config.yaml
arch: "ecapa_tdnn"
model: "sound classifier"
dataset: "short read English sentences (LibriTTS-R)"
train_examples: 26041
gain_aug_db: 10
noise_aug: 0.002
time_shift_ms: 100
n_mels: 40
hop_length: 160
input: "log_mel"
spec_augment: true
win_length: 400
targets: ["voice"]
num_classes: 2
norm: "batchnorm"
activation: "celu"
depths: [10]
kernel_size: 5
stem: "single"
widths: [320]
label_smoothing: 0.2
loss: "binary_cross_entropy"
init: "small_normal"
optimizer: "cautious_adamw"
lr: 0.0024
beta1: 0.9
beta2: 0.999
eps: 1e-06
grad_clip: 1.0
gradient_noise: 0.3
magnitude_pruning: 0.7
steps: 2800
batch_size: 64
epochs: 6.9
lr_schedule: "cosine"
final_lr_fraction: 0.1
warmup_steps: 140
weight_decay: 0.4
Rows from block 5, named by matrix and row number. Each number is 128 + 24 x the weight over its row's rms, rounded and kept within 0 to 255. All counts start at 0. Numbers have three digits each. After the name is the row's rms in percent of the matrix's.
# fc2: squeeze-excite expand (model.blocks.5.se.fc2.weight, 320x40), inputs 0-39
fc2.70 091:128162128128128085128128128128128128128128128144128128128128109128128128197128072128128128128128179128060128077128128086
fc2.71 060:128128128128128167092128128128128128069128183128073067128128128128128128063128128128128128128128128128128128176128149128
fc2.72 081:128101128087128128128128128128128150128073128128128128128128128158164128106128128128128128128067042128086128128091128112
fc2.73 079:128128128128128128128128128128095128167128128128078128128128128128128086128128106128128128128086193128128195128128055128
fc2.74 065:128128128128074128128128128179128128128162096128128169128128128128128128128099128128128128128128086128098128128128186045
fc2.75 081:128128128128128128072128078128128128128128150086128128128096128128128128086128070128128128128181189128077128128128128128
fc2.76 081:128093128128128128180128128128128128164128128128128128128128085087128128091128084128128128128128128188089128176070128128
fc2.77 111:175128128128128128128114128056128128128128036152128128099128128128120157128128128128128128149128128128095128128128128073
fc2.78 098:128128128159128128154128064128128128128128128081105128168128128128128179190128128128128128128128200128128128128149158128
fc2.79 111:128128128074128069150161072128128128128128128128128128128128128128128128128128076128128128116184176128098128159128128086
fc2.80 074:128096128128128128128128128128128046128128071128128128128128153090071128128128128128128128128172168128072128128128128128
fc2.81 086:128043128128074128128128128128128128128128077105128128128128128128090128128128073128068128128165128128128147128128128128
fc2.82 080:128103128128128128128128128176128128128128158128128041128087199128128128128128128128128128079128128128091128163128128128
fc2.83 164:152128104094109089128149128128189128128128100095128128128133128088128128128175128165115128128128164143078128151128128075
fc2.84 106:128128128073149128092128128173128128128128062128144069162128172128128128128128128128128128081128128128128128167128128090
fc2.85 109:128107128067159128145128128128128128128128072128102128128101192128165128081106128128128128175128128128128099141166148128
fc2.86 098:162128128128128128128128087128128128128097112128088069128128128026106128128128128128155128128128128128128092128097128128
fc2.87 091:128099128128128128128091128095128128077128128128167128128094128128128128128128116128128074128128128128072128178088128064
fc2.88 141:128093089128168099065128128128178128128105128128128128158128107092096128128128094128128128128118100128086128128140154079
fc2.89 081:107128128128103128128128128098154090128128154178128092128128067128128087060128128075128128128128122128128128087128128128
fc2.90 075:078128128200181128047128128128144128128128128128128128172158169128128128128128128123128132128095128128128128128128128128
fc2.91 115:122052128128128128108128128128149128128128153128128128128061071128128085164128171144128128128128128128076128128128128128
fc2.92 061:128128161128171128128128100128128128156128128128128128128128128208128128128128074198066128128128128128128128128128104128
fc2.93 111:128128128052092128128187072099128128102128128161095114128108114128128117091128128128128092128128128128128128128128159094
fc2.94 127:128128147116110068160128128128128128128128128128083128128083103149112100090068128128128145088104128128158090159106128128
fc2.95 117:160128128128128108128128110128161128163103128150074141128163128075084157128190098128128128128128128128128119180128108128
fc2.96 092:128128128083128128128128128128128128128128087142128128166128094128176128128128128128128128128166153079174128156128128045
fc2.97 106:128178143128128128128128128128128128128087128128047065128128152128128085128161128128155128095128128128128128128075128128
fc2.98 111:192063101082128128128128128128175135079128128128128128128128128128074175135128128128128092128128128128128128128153128128
fc2.99 054:128128170128128128128128108128175128128128128024077128128105128128128128128128128128128128128128128128059128128128128128
fc2.100 084:128128128061128128128128128128128093128128128128196128128128128128128096128171175128128189109128128163128090128128128099
fc2.101 095:091128128128128128128128100159128084128128087128061107128128128128128167156128128128191065128128128128128092128128128128
fc2.102 193:128128128067128102090128102128160128128128087156084128166128128098110147128169099128145128148156144173111163141128143128
fc2.103 067:128082177067128128105073128128128128128128068128128128114128128090128188128128128128094128128123128128128128098110128128
fc2.104 085:128128128128100128128153128106128128100166146128128128128128066128128128128128128128128128128128128128022177096128128128
fc2.105 126:168087080069128128090154128149128128128096085128128128170118128128097164128128128128152128128128128128092128128128128077
fc2.106 090:128128128128128085128154178128150128128128128163092128128128128128128128128128059182128077178128128128086128128128128105
fc2.107 127:182094159128128128128165128128128128128090128091086104128128117079128184141160128128128128168128128167096128128149128128
fc2.108 091:128128128088128128128046128163148128128128096128128128169128128103128128128128128128110128128093128128073128128128173183
fc2.109 117:179067128128128128128128128103128101128128105128075128128128128062128128081128128128128098128128128128128128128128128061
fc2.110 089:128128128128128089128128128151128128128169128128128128128128128178128128153070128161167061156128153128062128128128128128
fc2.111 084:128128128088099080058128128128128128056128128128128128148128128068128128128128128154128128128128099128093128089128128128
fc2.112 071:128128078128128128128168128128128128128128128128128128101128191128128128198128128128145054128128128128068128128128128128
fc2.113 102:128128097128128128097128086114178128128128128156128155097128128128128164128120066128128128057084128128128128100128162128
fc2.114 104:160128128070175128128086128128128088128099128141128090128128128128128128128100049128099128128167128128128128163128139128
fc2.115 044:128128128128128128197128128128128128128061128209128128128128128128128128128128128128128128128128128128043128128128128128
fc2.116 083:128128112128154128128128210128128128128128128128128128167091128128128128170077155128096128128128180128128128067128128128
fc2.117 131:128128128128128115093128154110163128128128128081128081143128128128128148128149104186128112128128128166049128128128175128
fc2.118 074:128097128128128128128128156090128128128052128128128178128128128128128128085186128128128128160128128128128128128128128055
fc2.119 099:077068128128128128156128128100168128098128128128158128128128128128072128095128178076128128128128128128128128128128128079
fc2.120 071:061128128128094128128069128128182128128128128128128128128128128128094128128128128128128128128128128128095163128063070128
fc2.121 076:128128083182128128101128066128128128128165128128092128128128128128153128128128128128128128128128128128027128128128128128
fc2.122 074:128128128128128128200156128128128128128128186128128182128128060128171128128128128128128128128128146128128128066125128128
fc2.123 090:190128128128128128128128197128164128128128128128128031128128128128128105128085128128128128128128128128128142094128128128
fc2.124 082:164128128128128128128128128093128188128112128128128128128067128128128080128128128128097146128128128128064188128169128128
fc2.125 120:128128128128128128128128150128128149086179128156128190099128108128155097128101128098128147128128179128185128128128125175
fc2.126 102:128128156177128128128128128128097128128095128128140128128128128090128128128128128128175057082079089128128162128128128085
fc2.127 121:128128128128147155120128128157128128128128094095128128106128146128171101128101128128128128098103128128226094128128115177
fc2.128 085:128185128128128079128128128128128073128128128110128128128053128156128128128165128128128128128128147085128128073128128096
fc2.129 129:128077128080128128093128128128128128092095098128128128128128092099128154092188128128128128159110128128094128128090158094
fc2.130 077:128067162128128128128128128071128128078128128128128128128128128128065128072128128128128128128173128128128128128128071128
fc2.131 088:128128084089165128128186162128115087128128128128155128104128128087128172128128128128176094097128161128128128128089128128
fc2.132 100:163128128128128128128128128128128037107128176082128128128128128128128128128128128128128071128160128128128128065128104128
fc2.133 098:059128128128154154128128128128092128078128156105128084128128128113128128128093128128128106128128128128082128146093108189
fc2.134 090:128128128128128128128128149128063128128160128135128128069128094114128128128082128128165128128128070128128128086128066128
fc2.135 103:128128128077084128128128128128106128128128128128128128101128128083128128090128128166128128128128128128019110128128113128
fc2.136 068:128128128106128187128156128128128128169128128128128165081079128128128128128128128196128128128128128128128083128141081168
fc2.137 081:156082128190128128119128070128128128128128128128128128086128128050128128128128128128064128128128128147103128128128128128
fc2.138 060:128128128128128128128152062128166128128128128128128128128128094128128128128128098128128103128128061128128128049082128164
fc2.139 086:128128128128128128128107128128128165058128128128128128090085128075128101128128181128128092128128196128128128098128128128
fc2.140 094:128128167128128128128128128095128128128128096128128128110128051128128163128128128183128128128128128128167128139128176058
fc2.141 086:094128128163099128128128156128098128128128107098176128128090128128128091128128128128096128128092128128163128082188128176
fc2.142 103:166128128128101111149128128099128109128128184088081128193128128128086163128128092128128174128128128140109097128128128128
fc2.143 066:128128128128173128128129128128166197128128128169128128128174128128087128128128069128128128128128170128128128128128171081
fc2.144 062:084128128128128063190128174128128128128128194128128087128128128128128154128161128128128128128128183128128128128128128128
fc2.145 100:128089108128127128128128128128128153128128128121128128163092048059085128085128128100128128128128128090128128145151128128
fc2.146 113:128128128128128128091128099113107128066128128103128128095128143111163081157096128128128128128128128128218153128128128128
fc2.147 083:163128108149168048157128128128128096082128128128180083128128128128128128128128094128101128128128128128128089128128128099
fc2.148 059:128128128128186053128128128089128128185128128128128128128128128076128157128128128128128128128128105091190128128128128128
fc2.149 136:128095128128163063099096128128128128157128128128081128154152128128128128128146128128128094128128140148046128128128153098
fc2.150 123:107156128148112128157128128128166128168166128128079128128128128128060143128155128164128128174128128128083081128128128128
fc2.151 103:128094128128128128128101128114128128102128102128059048128086128128128160128128128128128128081128120153128177128128107128
fc2.152 080:128149128128128128163128128128128128128128081128128128144128128128128128128161031128128128128124128162073128128184128160
fc2.153 121:128079181128128152128128128128071128128128183128172106098128106128128103128128160128128128128079128128128128071128128128
fc2.154 085:128128033087128128128128128128161128128128128128173128128128103128128079128128128128128086128128128128093083128094128128
fc2.155 099:101128082128128128128128128178128128128128040128128128128128128128128128128128128097128128180128150128088128177098128159
fc2.156 092:171114128128128128128128128128128087092098128128128160128128103128160128128183128175128140149153128128046128128128154108
fc2.157 100:128128128142128128152128128168128128128089128128128092146128128063128128128086070102093128128128128128084128164085128092
fc2.158 081:128128103128128128128128128128128128128128128128128128128128128128024128128128128128077128128128163128064128161128177147
fc2.159 137:128074128087128128128161103128174128169089128128080128128145128128128178128176097155128128154128128140098114128128128103
fc2.160 080:128128128128128045128128128128128038128128128128128128128147128128128128128128128170128089128120128128128128128128128062
fc2.161 084:128128128151128128187128128169128128183128128128128128161127128128128165128128128128105128128128128082031128128128128128
fc2.162 064:128128128128128128128128128128128128128105128032128128128128128128128128128128128128062128128128128128048128128128128077
fc2.163 089:128128128128128106128128075178128059169128128128128128128175128162128128128099154128128128128128150128068128084128128128
fc2.164 089:116146128071128096128128128128128128062128128128032128086128128128128128128128128128128128128128074128128128128117128128
fc2.165 084:128128063098128128128128128128128128154128128080073128128161128084128128128128128128167085128128128128084102128128182128
fc2.166 084:128079128084128128058128108128128128128128128128128128128146128061128178128128128095128128171128143128128128128128128074
fc2.167 078:029106128128128128128128128128128128128128128128174128074128128128128128128128128128128128128128076128172128074128128128
fc2.168 067:128128052128159128128100128091128128067128128098128128128105128128128128128128128128128090128128058128128128128128128181
fc2.169 101:128128128128128076066128076128128075128128128075069104128125128128128128128128084103128128128128161112128128128148128128
fc2.170 078:128128128128061128128128128128128128068128061128128164154128128128128128128066089128128128128111128075128128128128128128
fc2.171 081:128128128128128128177087128057128178128128070128128128128128128128128128128128083128128157163156128095128128128128093097
fc2.172 074:128128128128128128070128128128159128128128128128128162052130128102128128128128075128128128128051128128128148128083128128
fc2.173 106:128128128128128156145128128128128128128102128128128128128128102155209091128157128128128087128092128128218128128128128128
fc2.174 073:128128128128128128128128128128084167128128128128128128128128128128128128055128128128128074128128128090165128128035128128
fc2.175 116:079128128128128128149128171106128128128173128128177128128088157128128072128083177128100128087128128114128155128128128128
fc2.176 130:164065104066128081102128151128160128099128128131128097128106128128094164097163143128128128128151128128128162128128128128
fc2.177 156:128128104128128128128128151128128064192128128128128105147104128128074128160128128128128101128128137175059128128128104128
fc2.178 080:128186128128128128128128128182128166128128128128128128128168128084128128086128085128128128128167128128070186128128128128
fc2.179 090:128128128128128074167128152180128128128128090128128128128128128128128128128128128128128128128128128128128090128128128016
fc2.180 095:077128145151128128211128153128128128128161128128128128128155128128128128128128183092128106128072128128162128128128128164
fc2.181 080:128128128128128128128128065088165128128128128128041128128085128128128128128128128128128128128128168174074128128128128128
fc2.182 058:128089128128128128128088128128187128128128128193128128128128196128128128128128128128187066128128128128128128128128128128
fc2.183 100:128077128101082128128128128160146128128128128128094128128128128069128146128128097128144091147128128128077186128176128128
fc2.184 057:172167128128128128128175128128128128128128128128128128208128159128104128128128128128128128070128128128069128176128148128
fc2.185 100:100128128128128128128128128128128128128128228128128128128128128162128128128128080128128128093128066128128128165079128128
fc2.186 081:128128128128128128128128128128128128060128069128103128128100160128128168128128128128171128128128128128050182128128128128
fc2.187 080:128165128128128128128128128128128128128080114061128128110128128128068128187128128128179128128128099128066128128128128128
fc2.188 076:128079128075075128128128128128128128048128128128128128128128128128057128159128128077128128128128128128128128128128128128
fc2.189 083:178128128128128073128128128128128062128128128128086079079128128128086128128128128128128128128128089128128128128102128077
fc2.190 180:173097076095157128091128128110166128128149106128128106157128128112094153128185117154128128128128128128093157128128128084
fc2.191 106:128128128073145128128128128128167128128076088128128078097128128128128186128128128109128075128128128128087128125079128128
fc2.192 155:177105128083128128128128128128160128128128086110092094150108128074128128095128073128128128128128117160128161177128128128
fc2.193 148:169088128067128101128147128128128087128128080156128100128128128128108128128128150097128099128172128128090144128128145074
fc2.194 094:128143128128128088128128070128128128100128128136128128150156128093128128128181128128128090128128128128090189188160128150
fc2.195 083:128128128128128128128164128154057128128128094128128128128128128177128128167128128128128128128128128093128128062201128128
fc2.196 082:128102128128128128094128144128175067128100128128056128128128128128097128128128074082128087128128128128128128128165128128
fc2.197 095:165128128076128128128128128128128128128044128093074128128128128128128186128128070128128128128128128111128128128128128101
fc2.198 087:128158128128128128115128128128190093128182128128076128084128128128128128128128070128128180128128128128170128128167128128
fc2.199 092:128089128141128088128128128178128090128139128128128128071128066128128128128128128168107128128128128128128078090160128088
fc2.200 071:128128128128128128173128128086128128046128128128128169100128150128128120128090128128128128128085128128074128128128072128
fc2.201 083:128128128128095155082128128128170046128149128113153128170128128093102128128128128128093085128128128128128128128128075128