From a checkpoint of a small sound classifier.
Model: log mel input, norm batchnorm, activation celu, depths [10], widths [320].
Training: cautious_adamw at rate 0.0024, 2800 steps, batches of 64, held-out accuracy 96%.
Data: trained on short read English sentences (LibriTTS-R), 26041 training examples.
Rows from block 6, named by matrix and row number. Each number is 128 + 24 x the weight over its row's rms, rounded and kept within 0 to 255. All counts start at 0. Numbers have three digits each. After the name is the row's rms in percent of the matrix's.
# c10: first pointwise conv (model.blocks.6.c1.0.weight, 320x320x1), inputs 214-319
c10.20 095:149128201128128100128128128128102068128083180128128181128128128128128128128128188165128128128128128128115128128128091128128167128128128154128104128144188128111128082128128128128128166157128128128128128081128128128199128156128128088128110128128060128128128128094128185069128128128128128128128176128128128128120182066114
c10.21 097:128128128128128128128101128128128165128157128128225115128074128128159128070087128128128128128076128128172128128128128097128128128178103128128128128128128169128128128080128128128128128043128050159090128128128128076128128128128110128128128128128128152074087128118128128128202128128128107191105149159128083097128128128128
c10.22 093:128128128128050128128128128041128143161128128128128128128128074128147128128094128128128128128128128128128128128128098166128081128128128107128159128128128128074128128096128067132077128128128128128098128128128128128170128128128128128128128082128128128051128115128128145149128111128128128128128191128128080110128128228128
c10.23 096:128105120128128128128128120128128172116128177128083128128128128128162128128128128128128182128128103098128128197128128128143128128141078166128088128128128128128128108128128128128128128128128128128128128128128128095128158128128184128128128128143128128128128182128128193128128128128128128128154128128128128130128128128128
c10.24 098:128187168157128128128128128128128092128084138128128128128128128128128128128128128128128082128128182128229128128046209128128128128128128128128128077128128128128128181128128155128128128158128128128128128128067068128128128085128128128128128128128128128128128128128128128128128128128128128128128128128128128128128128128128
c10.25 107:128111128128128128128128128085128128128128128128110128128128090128128128154128128128128128128128128157168119128128128128128093128150128128128128159183128128128152128128155128128128150100128128128098216128046128128128128128066170128183128128128128128128146218156181128128128222086128128128109128128128128128128128128128
c10.26 111:098128128185128128128128092151128128128128128128141128099128128128157128149128128128128094128128150128128128128083128128128070128128128164082128128104110128119084128200128128128180128195128128105128128128128128128128088128128128097128086105071128133189128086191090128097155128128164128128085128102107128116128128115084
c10.27 115:128113128114136160174128128128159170128128128128093128128128128128163128128128169128128173128138133077128128128128128093128128128172128128128128128128104128128128059187128128128128128128179153128128128128128128128136077055128175128128082156128128128146128195128128128119092128128183128128128128072128128128128154101128
c10.28 091:204128128128128173128128128128128076128128128128148128128128093128128128128128099128107128128086093093128128128128128128193128128128128128072128128157128128128128128081128128128128128128128128128128128128128128087128128128128113128128128128128187113128128128128128128128111157214128088128179128128104128165128198187114
c10.29 101:128128128128128128128128171128128128128128128177128128128128128128128128128171128128128128101128109128091128128128128128146060128128101128128128090128128128128190128128128128128128128128128128128128183128128106054128128198128186128082128128128128128166128128059080128176128157128156128083128128128128128128150082128128
c10.30 089:170128128128128128128128103128128128129128128136128128107159128128128128128128064087128128128128128080128128177128128128063110128128128128128128128128128128128086059128128128128128128128128128128128128128128128164065128128128128128102128128128128128178183128128128113084128076128128128128089128128128128102128128128128
c10.31 090:128128128144128116128128128128068128128128128182182128128128128147128122128128128128128128128128128169128083139128170128128128128128069067128128096128128128128128171178128128128128128128128128128128128128171190128128128128128093128128128128128156128128128076197128128128128196119128089128128087128128128165128128128128
c10.32 097:128128127073145128128128066038128087128128128128128128128128128128128115128067128128128128128128104128130128194156128128128128128128128128128128118128128128164128160128128128128128128181128092128157128127128074128128128128128108128128128200128071128128057160128128128128128164094128128128075103065128162157128128128122
c10.33 102:128128128128128213065128128128141119128169128128190118128128128128128128128128128071133128128114128128128126092128128128109074113093196128128128128128144128175128128128128128191089128128128128128128091088179128128128128128128128128128128128128128128128128179128128128089128128128128128156128128128128128169128128128128
c10.34 092:128128128162128128128128128128128128128178128092190128128128128128076128123128128128128128106083128128128143158128177128128107128128128128128128156128128090128128128128186109178128128101128128128128128075096128128160128143079128128128128141128128128192128128128172128128128128128099163128128117128128128105128128128128
c10.35 092:128128128128128128133128128128178128128106128128123128128166128128128128128102128128128128153051178128128128128128128128128128167128128128128128079128128128128128128128128128128128128185128128128128128110128128128128128128124128128192128128163128057169128049071128128128128128128128128128128128128128128146128128128128
c10.36 093:128128095093128128128128128168128128128128128128090128128128067177128128128128128128128128128163128128128128128128128128128066189187128190128128128201176162128128093128128128128128128128128128128128128128128128066128128128128128128128128099088151128128085128128128126128128121128128128128128128128128128128128150128177
c10.37 104:112128128128128128200128128128065128128137128128107080107128128156128128128128128128098128125063128148128128128142128157128128128128128128128128128128128128128128128110128128128128128128128128128110166092128128128128128095128128128128128128085063128099128118128128128155161128128128140128131128128128128128192128128087
c10.38 099:128128162128128128128128140128128128113128128154128128128128128128069025128128128148128145128128079128128128128157128128128128064151128128090128128128128128093128128073181128128099128076128105128079218128087128128128128102128128148128128041128128128101128128128128093128130105128128194128128164128128128128128128128128
c10.39 093:128128073128128128128128128092128128079066128128128128128128128128173128128070128128128102128128168128213128181128097128220056121129128128128128073128128104128128128116128151128091128061128089128128094128128128128113129128128128143128108128157065128095128128128128128128128128096128128128128128187128128128131128128128
c10.40 098:128128128096128128128128128128172128152128149099128128128128091128128128128128128128128128124128128128097128209128128128128128121128128128128184128128103064128173128128162128128128128128104128128128166084128128128105128128128128209128189128128167128039128128128128128128128128128161046101177128128106128128128107128175
c10.41 094:128128128082128128128128156128128128128128128128128128128128128128128128072171128128128128128128128128128128128128128162148065088128154128128128128128128128128128128128128128128128128174128128128070128128128128128128128128128128128149149128095128128128128182128128105180128128128128128128128110128067096128142128087128
c10.42 107:128169148128128128058128128128128128128128128164128128128128128128125128128092128128112128128128128142128132109128128080044147085128137128128128128077128128071128128128128128114128128128091128128177128128210128128128128128128128128128128128128174128095128128128128128056128128128128128128128089128128128128108128128198
c10.43 105:128128128092128128128161128116128128128128128128122161128161087141128188128128167128128128128137128143128066128128128128128128128128122128104128098140128164128128128137128128072147128128128157128088128128128128128128128128128151128128128128128128128128128128128128128128058128128140162128128128128128192128155125128128
c10.44 079:128128128128128172053128128128128128128128128165128128128128128128168128108128128128128122128128128128128128128128110128128128128092128128170128081128128128128128128186096128212128128053128128128128108128128128128128128128128047128186128128128128128128128087128128128052128128171128128128090128128128128128173128128128
c10.45 102:159128100128128128097160161128131128201128207128128128128128068128128128128128128146119128128128066128060127128100190128166167076128128128169128128157128128149193128128185128165188089128128128128128128128128128128128128128128092128128169128128128128073128128128128128167128128100215128143105128128187128128104086107128
c10.46 094:128128128128128128128128097098161128108118128128169176128128061128128128128128128128048078128128128128128204128128072128128081128076128172128128128128128128128156167128128128128171128128128128128128168085153128097128128128128128128128140128128142128128128128128181128128165128128134128162128128086128128128128128128128
c10.47 107:128161173128128122128128128128100128180107083128126128128128161128171128128159227172128128128110128128128128103128137128036183128128156128128128128128149074128128081128163149072128128128168128165128150128128128128128128128128128083135128128161072080128128128128077092128091128128128128128128102128101128128128119102076
c10.48 104:076128128128128128128126128159128088128102128128128128128166128128128125169128128128124128128128106128128128128127128128157128128128128128128128128109128128128128128128128128158183087128068128128128128149140128128128114130128128156147128128128128128043128128128131169158166167121057128128112128071128128128128106168128
c10.49 086:128128128128128128128128128128128181128034128128138078076086128128160128128128176128128107148128128128042196128151128128128128128128067128147128128176104128094128128151128128128128160128128128128128094108111128204128128128128128128128128128128128078128128077136128128128128151128128089128128128128128128128151128128128
c10.50 098:128128109067128128158128128128069128069128092166128128128128097128128128088128128128128128128160132074193184128128128128128128170128128128128128100128128168128128089128128128128128128128128128128128111128166128128084180128128128128095083091106106128104128128128064128128128141128092128128128128128128128074103128128128
c10.51 095:128064128128087128128128128128128142128083128128115128128128128128128104178128157128128128093128088128128128128128128197128128128128128079128128128128128128097128128066128128128151128128066128128128128128128110128128175128128128128128128128067128128214128128105128128128128128128128200128128190128128088128128128128128
c10.52 097:180128128149128128199128128128128128128128040128128178128128128168118128128128128128064128098094128128128150128152128153146128128128128128128128128128128128175128089177128128173128146101128128186128166128128128128128128128128128128128128128128153128097128083128128128128128128128128210128128086128191161128128128128128
c10.53 100:128055128128128092128128139128128128128128138128128128128089110069128128104128097128128099089128128158198128128128128128179128128128128128128128128128128128128128128059203098128128128128128128128128128071128136128128128128128128128128108128151113141128128128197128168167128128128128128128128084128172102128128128083068
c10.54 102:149128064128128084128213128128128176106135128174167128128128099128146128128128128193128128074128176128128128128167128128128156079128128151128141128144128128128128128095128128120128128128128128128128068128128128128196128128128128128128128069077093128128116128188128128128084128128128109128128164128128128084128128128128
c10.55 088:128128128128128128128093128128128128056128128128150128128255128128128128071128198128128128128058128160105128128128089128195128185168128128128128135128128172128118128128165128128128128065128128128128128128096128128207128128128128128128128128128128128148128128128094128128109128119117072128086181128128128128133182128128
c10.56 109:128045157128128092148128128092170128169125128128128128128128092177128128128145090149128105128128128128173087157128128128152128128175162128217128080128101081128155138156111128128128128128107128140123087128128128128128128166128128128128097128084128128128128177128128128128067128128131099168128128128128128128161164128144
c10.57 100:128114128161102128128128128128128113182197128128128177128128128128092128069128097128128091097172170157128128128073128128128128128128128128128145128128128190128128128128105128140128134181128128128072128128128128128197114192128149099128160178095083128153128078128171140048096138128128128109128106128105085128165190138087
c10.58 099:128076128128112128128067128083070128105128128128128128099128128128118128128128153128132166128128128128128128128128128157149128128079128128171128128128150128128128128183185100128128181128128128128066128128128128128107079128128128086128092128128128128128128128112089128128070128128128128128182186084106128128099177128128
c10.59 094:128128091128128128128080128128128128128158128128128151128185128091083128128128183128128128128128128128128128190128128205128128128128128128128128065168128128128159082160162170167128128128128128128128128128128128128128128128128128186128150128071128165128128128128128221128128128128121128155154074128128202128128128128128
c10.60 098:103177128128128128128128128128143128128128154098128128128163128128155093128128200128156128128079128128163100128128128070128128128128128128128191128128128128128189128128141128090128059066128169224150128097128128128128128103128128128128128128128108128128128128128128128128128107128060128157183128128128175128128128128128
c10.61 095:128139040128128128128128128128128128130128128128095128099044158098152128128128189128206128075101104196068128128128128128128128128088128128093083098128113066128179128128128128080198128128128128128128128128097101084128128128128089128128128105128128128128119128202128128128167128128105099128128083128128128128128128064096
c10.62 113:128128075128128128128128128094139156128172128128128128128128128128128128128128128128128128128128111152186128128128128128161128092128128128170128128128128128128128128076128128128128128128106164128128128128128128065176128128128128042168128128128128128128128128128128140128128128128068128158099128128128131163166118095128
c10.63 085:191128128128181128090110128128154128128159128128128128128128128084128128128128128128069128092128128128128128128128063188027154128128128128146128128128128128128128128171128128128128128128128128128128057043128128128128128128094128108128149128128128128128085128128088086128166128128128135128128128128128128128174139106128
c10.64 103:128090128128068128200176171128128106034128128128128128128128128128128128128128128046128150076081128125128128089128144134128128128117128128159128128128171128128081128128128128160128128128128128128128128128128128128128128128128128128128180192085128128128128128125128080128128128081128128162103161128128128128093067128128
c10.65 097:082139137128167128194175128128128128185128128183128128128128128134128128176128128128128060128128128128128128128120097128128128171128128128128145128128128128128128128128128128128128074128128128181128115128128128128128128128128154128159128128128140128128148128128128065128128128128128128128128128103128128128128128050128
c10.66 099:128070128128128128070128154128128128128057128128200128082091173128162121128128128128128079128128128128128128169128084188128128151128128128160128128128128182195128128128128128128128128128165128128052128128128128128128128078128128128128191128128128128128128136170128128128128128128128074116128128128128128179082128092128
c10.67 103:128128128128128095128203128128128085128128148128128144109128128128078128128128141128128128128128090128164081128141125128128128128214128128080128069128128101128128152110128128184128128081075128132052177119129128128128128128128128128128101128128128128128181127155128099128128128128128128128185189173128105157141106128128
c10.68 103:128128128128128128182128128128128128128128128128128128128080128128104128072154106101128128128128128128128160128199097138128128128128101128128128128128128128128169128172128128128128128128128128083128171084128128128157128128088180128128128130128128128128166128108139128138096128158128155128128051128128128115128128128128
c10.69 098:128128128128128128138037093128128128128128128128128161128128128173128128147128128128176128128128128128082128128128128128121128128128159147132128098171128155128128162115128128128084128077167058128128128128072128128128187128067128128128184128089128134128128128179128128128166128128079128128128153128128128128128128128128
c10.70 101:143128128183128100128128151128128128128128128165160128128128166128072144128082128075128128128128128128128149150128103128077128128138128173128152082128080128128128128128125128151173128173128119128183128128128098119166128128128128128128128128089128128128128128112094174128128137128128128128080128128167128163075165074128
c10.71 105:128068128128128093164104128121128128128128128128128128128205128128128128154128128128128056158128128128073166128083128128128128128128128063128082128128166097170191128128128128166128128122098128128128168128128128090128163128128128128128065188128128128128075128128128128128128128128190128128128128128083162148048045128128
c10.72 106:128128128128128178119157128076128128083128197082128176128170128128128128128128184128128114128212128128128128128115128102181128128044107092094202099159144054128128128103128128128128128128161128128128128128128128062128160150128171128128128128128128110128128128092128128063128128128107162087128109155128128128128128128128
c10.73 091:128128066128128128128128128128177100128128128128128199128128147087128128128128128089128128128128128087184199172128128128128097128054128128195159128128128128128128080128128128128115128174128128128128128128128128101128128128128128128128149128128128177128057128070128128128128173128128128128128087128128128128128125128077
c10.74 101:128078128128128128128128128147132128128128128128128128157128128177128191128128159128133128128128128128128158128128128128128128128128128128128169128128234128128128128057128086128086128104174128128128148111128128074128128128128128160083128128128128128128173128148128128128128149168092164128128162128128128128128128129128
c10.75 101:128128103106158128128128128128128128174128128128083208128128128158169128020119039128079116133128115128128128128128073128128128128128128128147128128128128128128128128128183128128165128128128128128189128111083128147128128128128128128128128128147128128057128128128128128128128104128128091128102128185128128128092128128128
c10.76 099:128128141128128128128082079097069128128137128128139128128128128128128183128089128128099128128128087061127091154161128196128128128128128156128128128128128128128128052128114128128128128128128128128128128128128128092128128128128128083128128128087128128128128128060157128128128128128128151176128091128128147128153178128128
c10.77 101:128093128170128128071128128088128128128173128128128128190109156128128075174128159141163128128154128192128093128128128149128128128128128128128096128110128216128128128128128128128128128146128089155128128128099128128199128128092128128085128176073128167128128124128128128128128128128128128128128128128151128102128128128128
c10.78 098:128128128128128128077128128180089128128128128141128128128128128071128145106128128128128128128128186128128174128131128128128128069128083045104159128128128128128201128115128128128128128128128128128128128128128128128128128128128128128151128199128128053128128128168128116065096128109059128128128158128174183128128117181128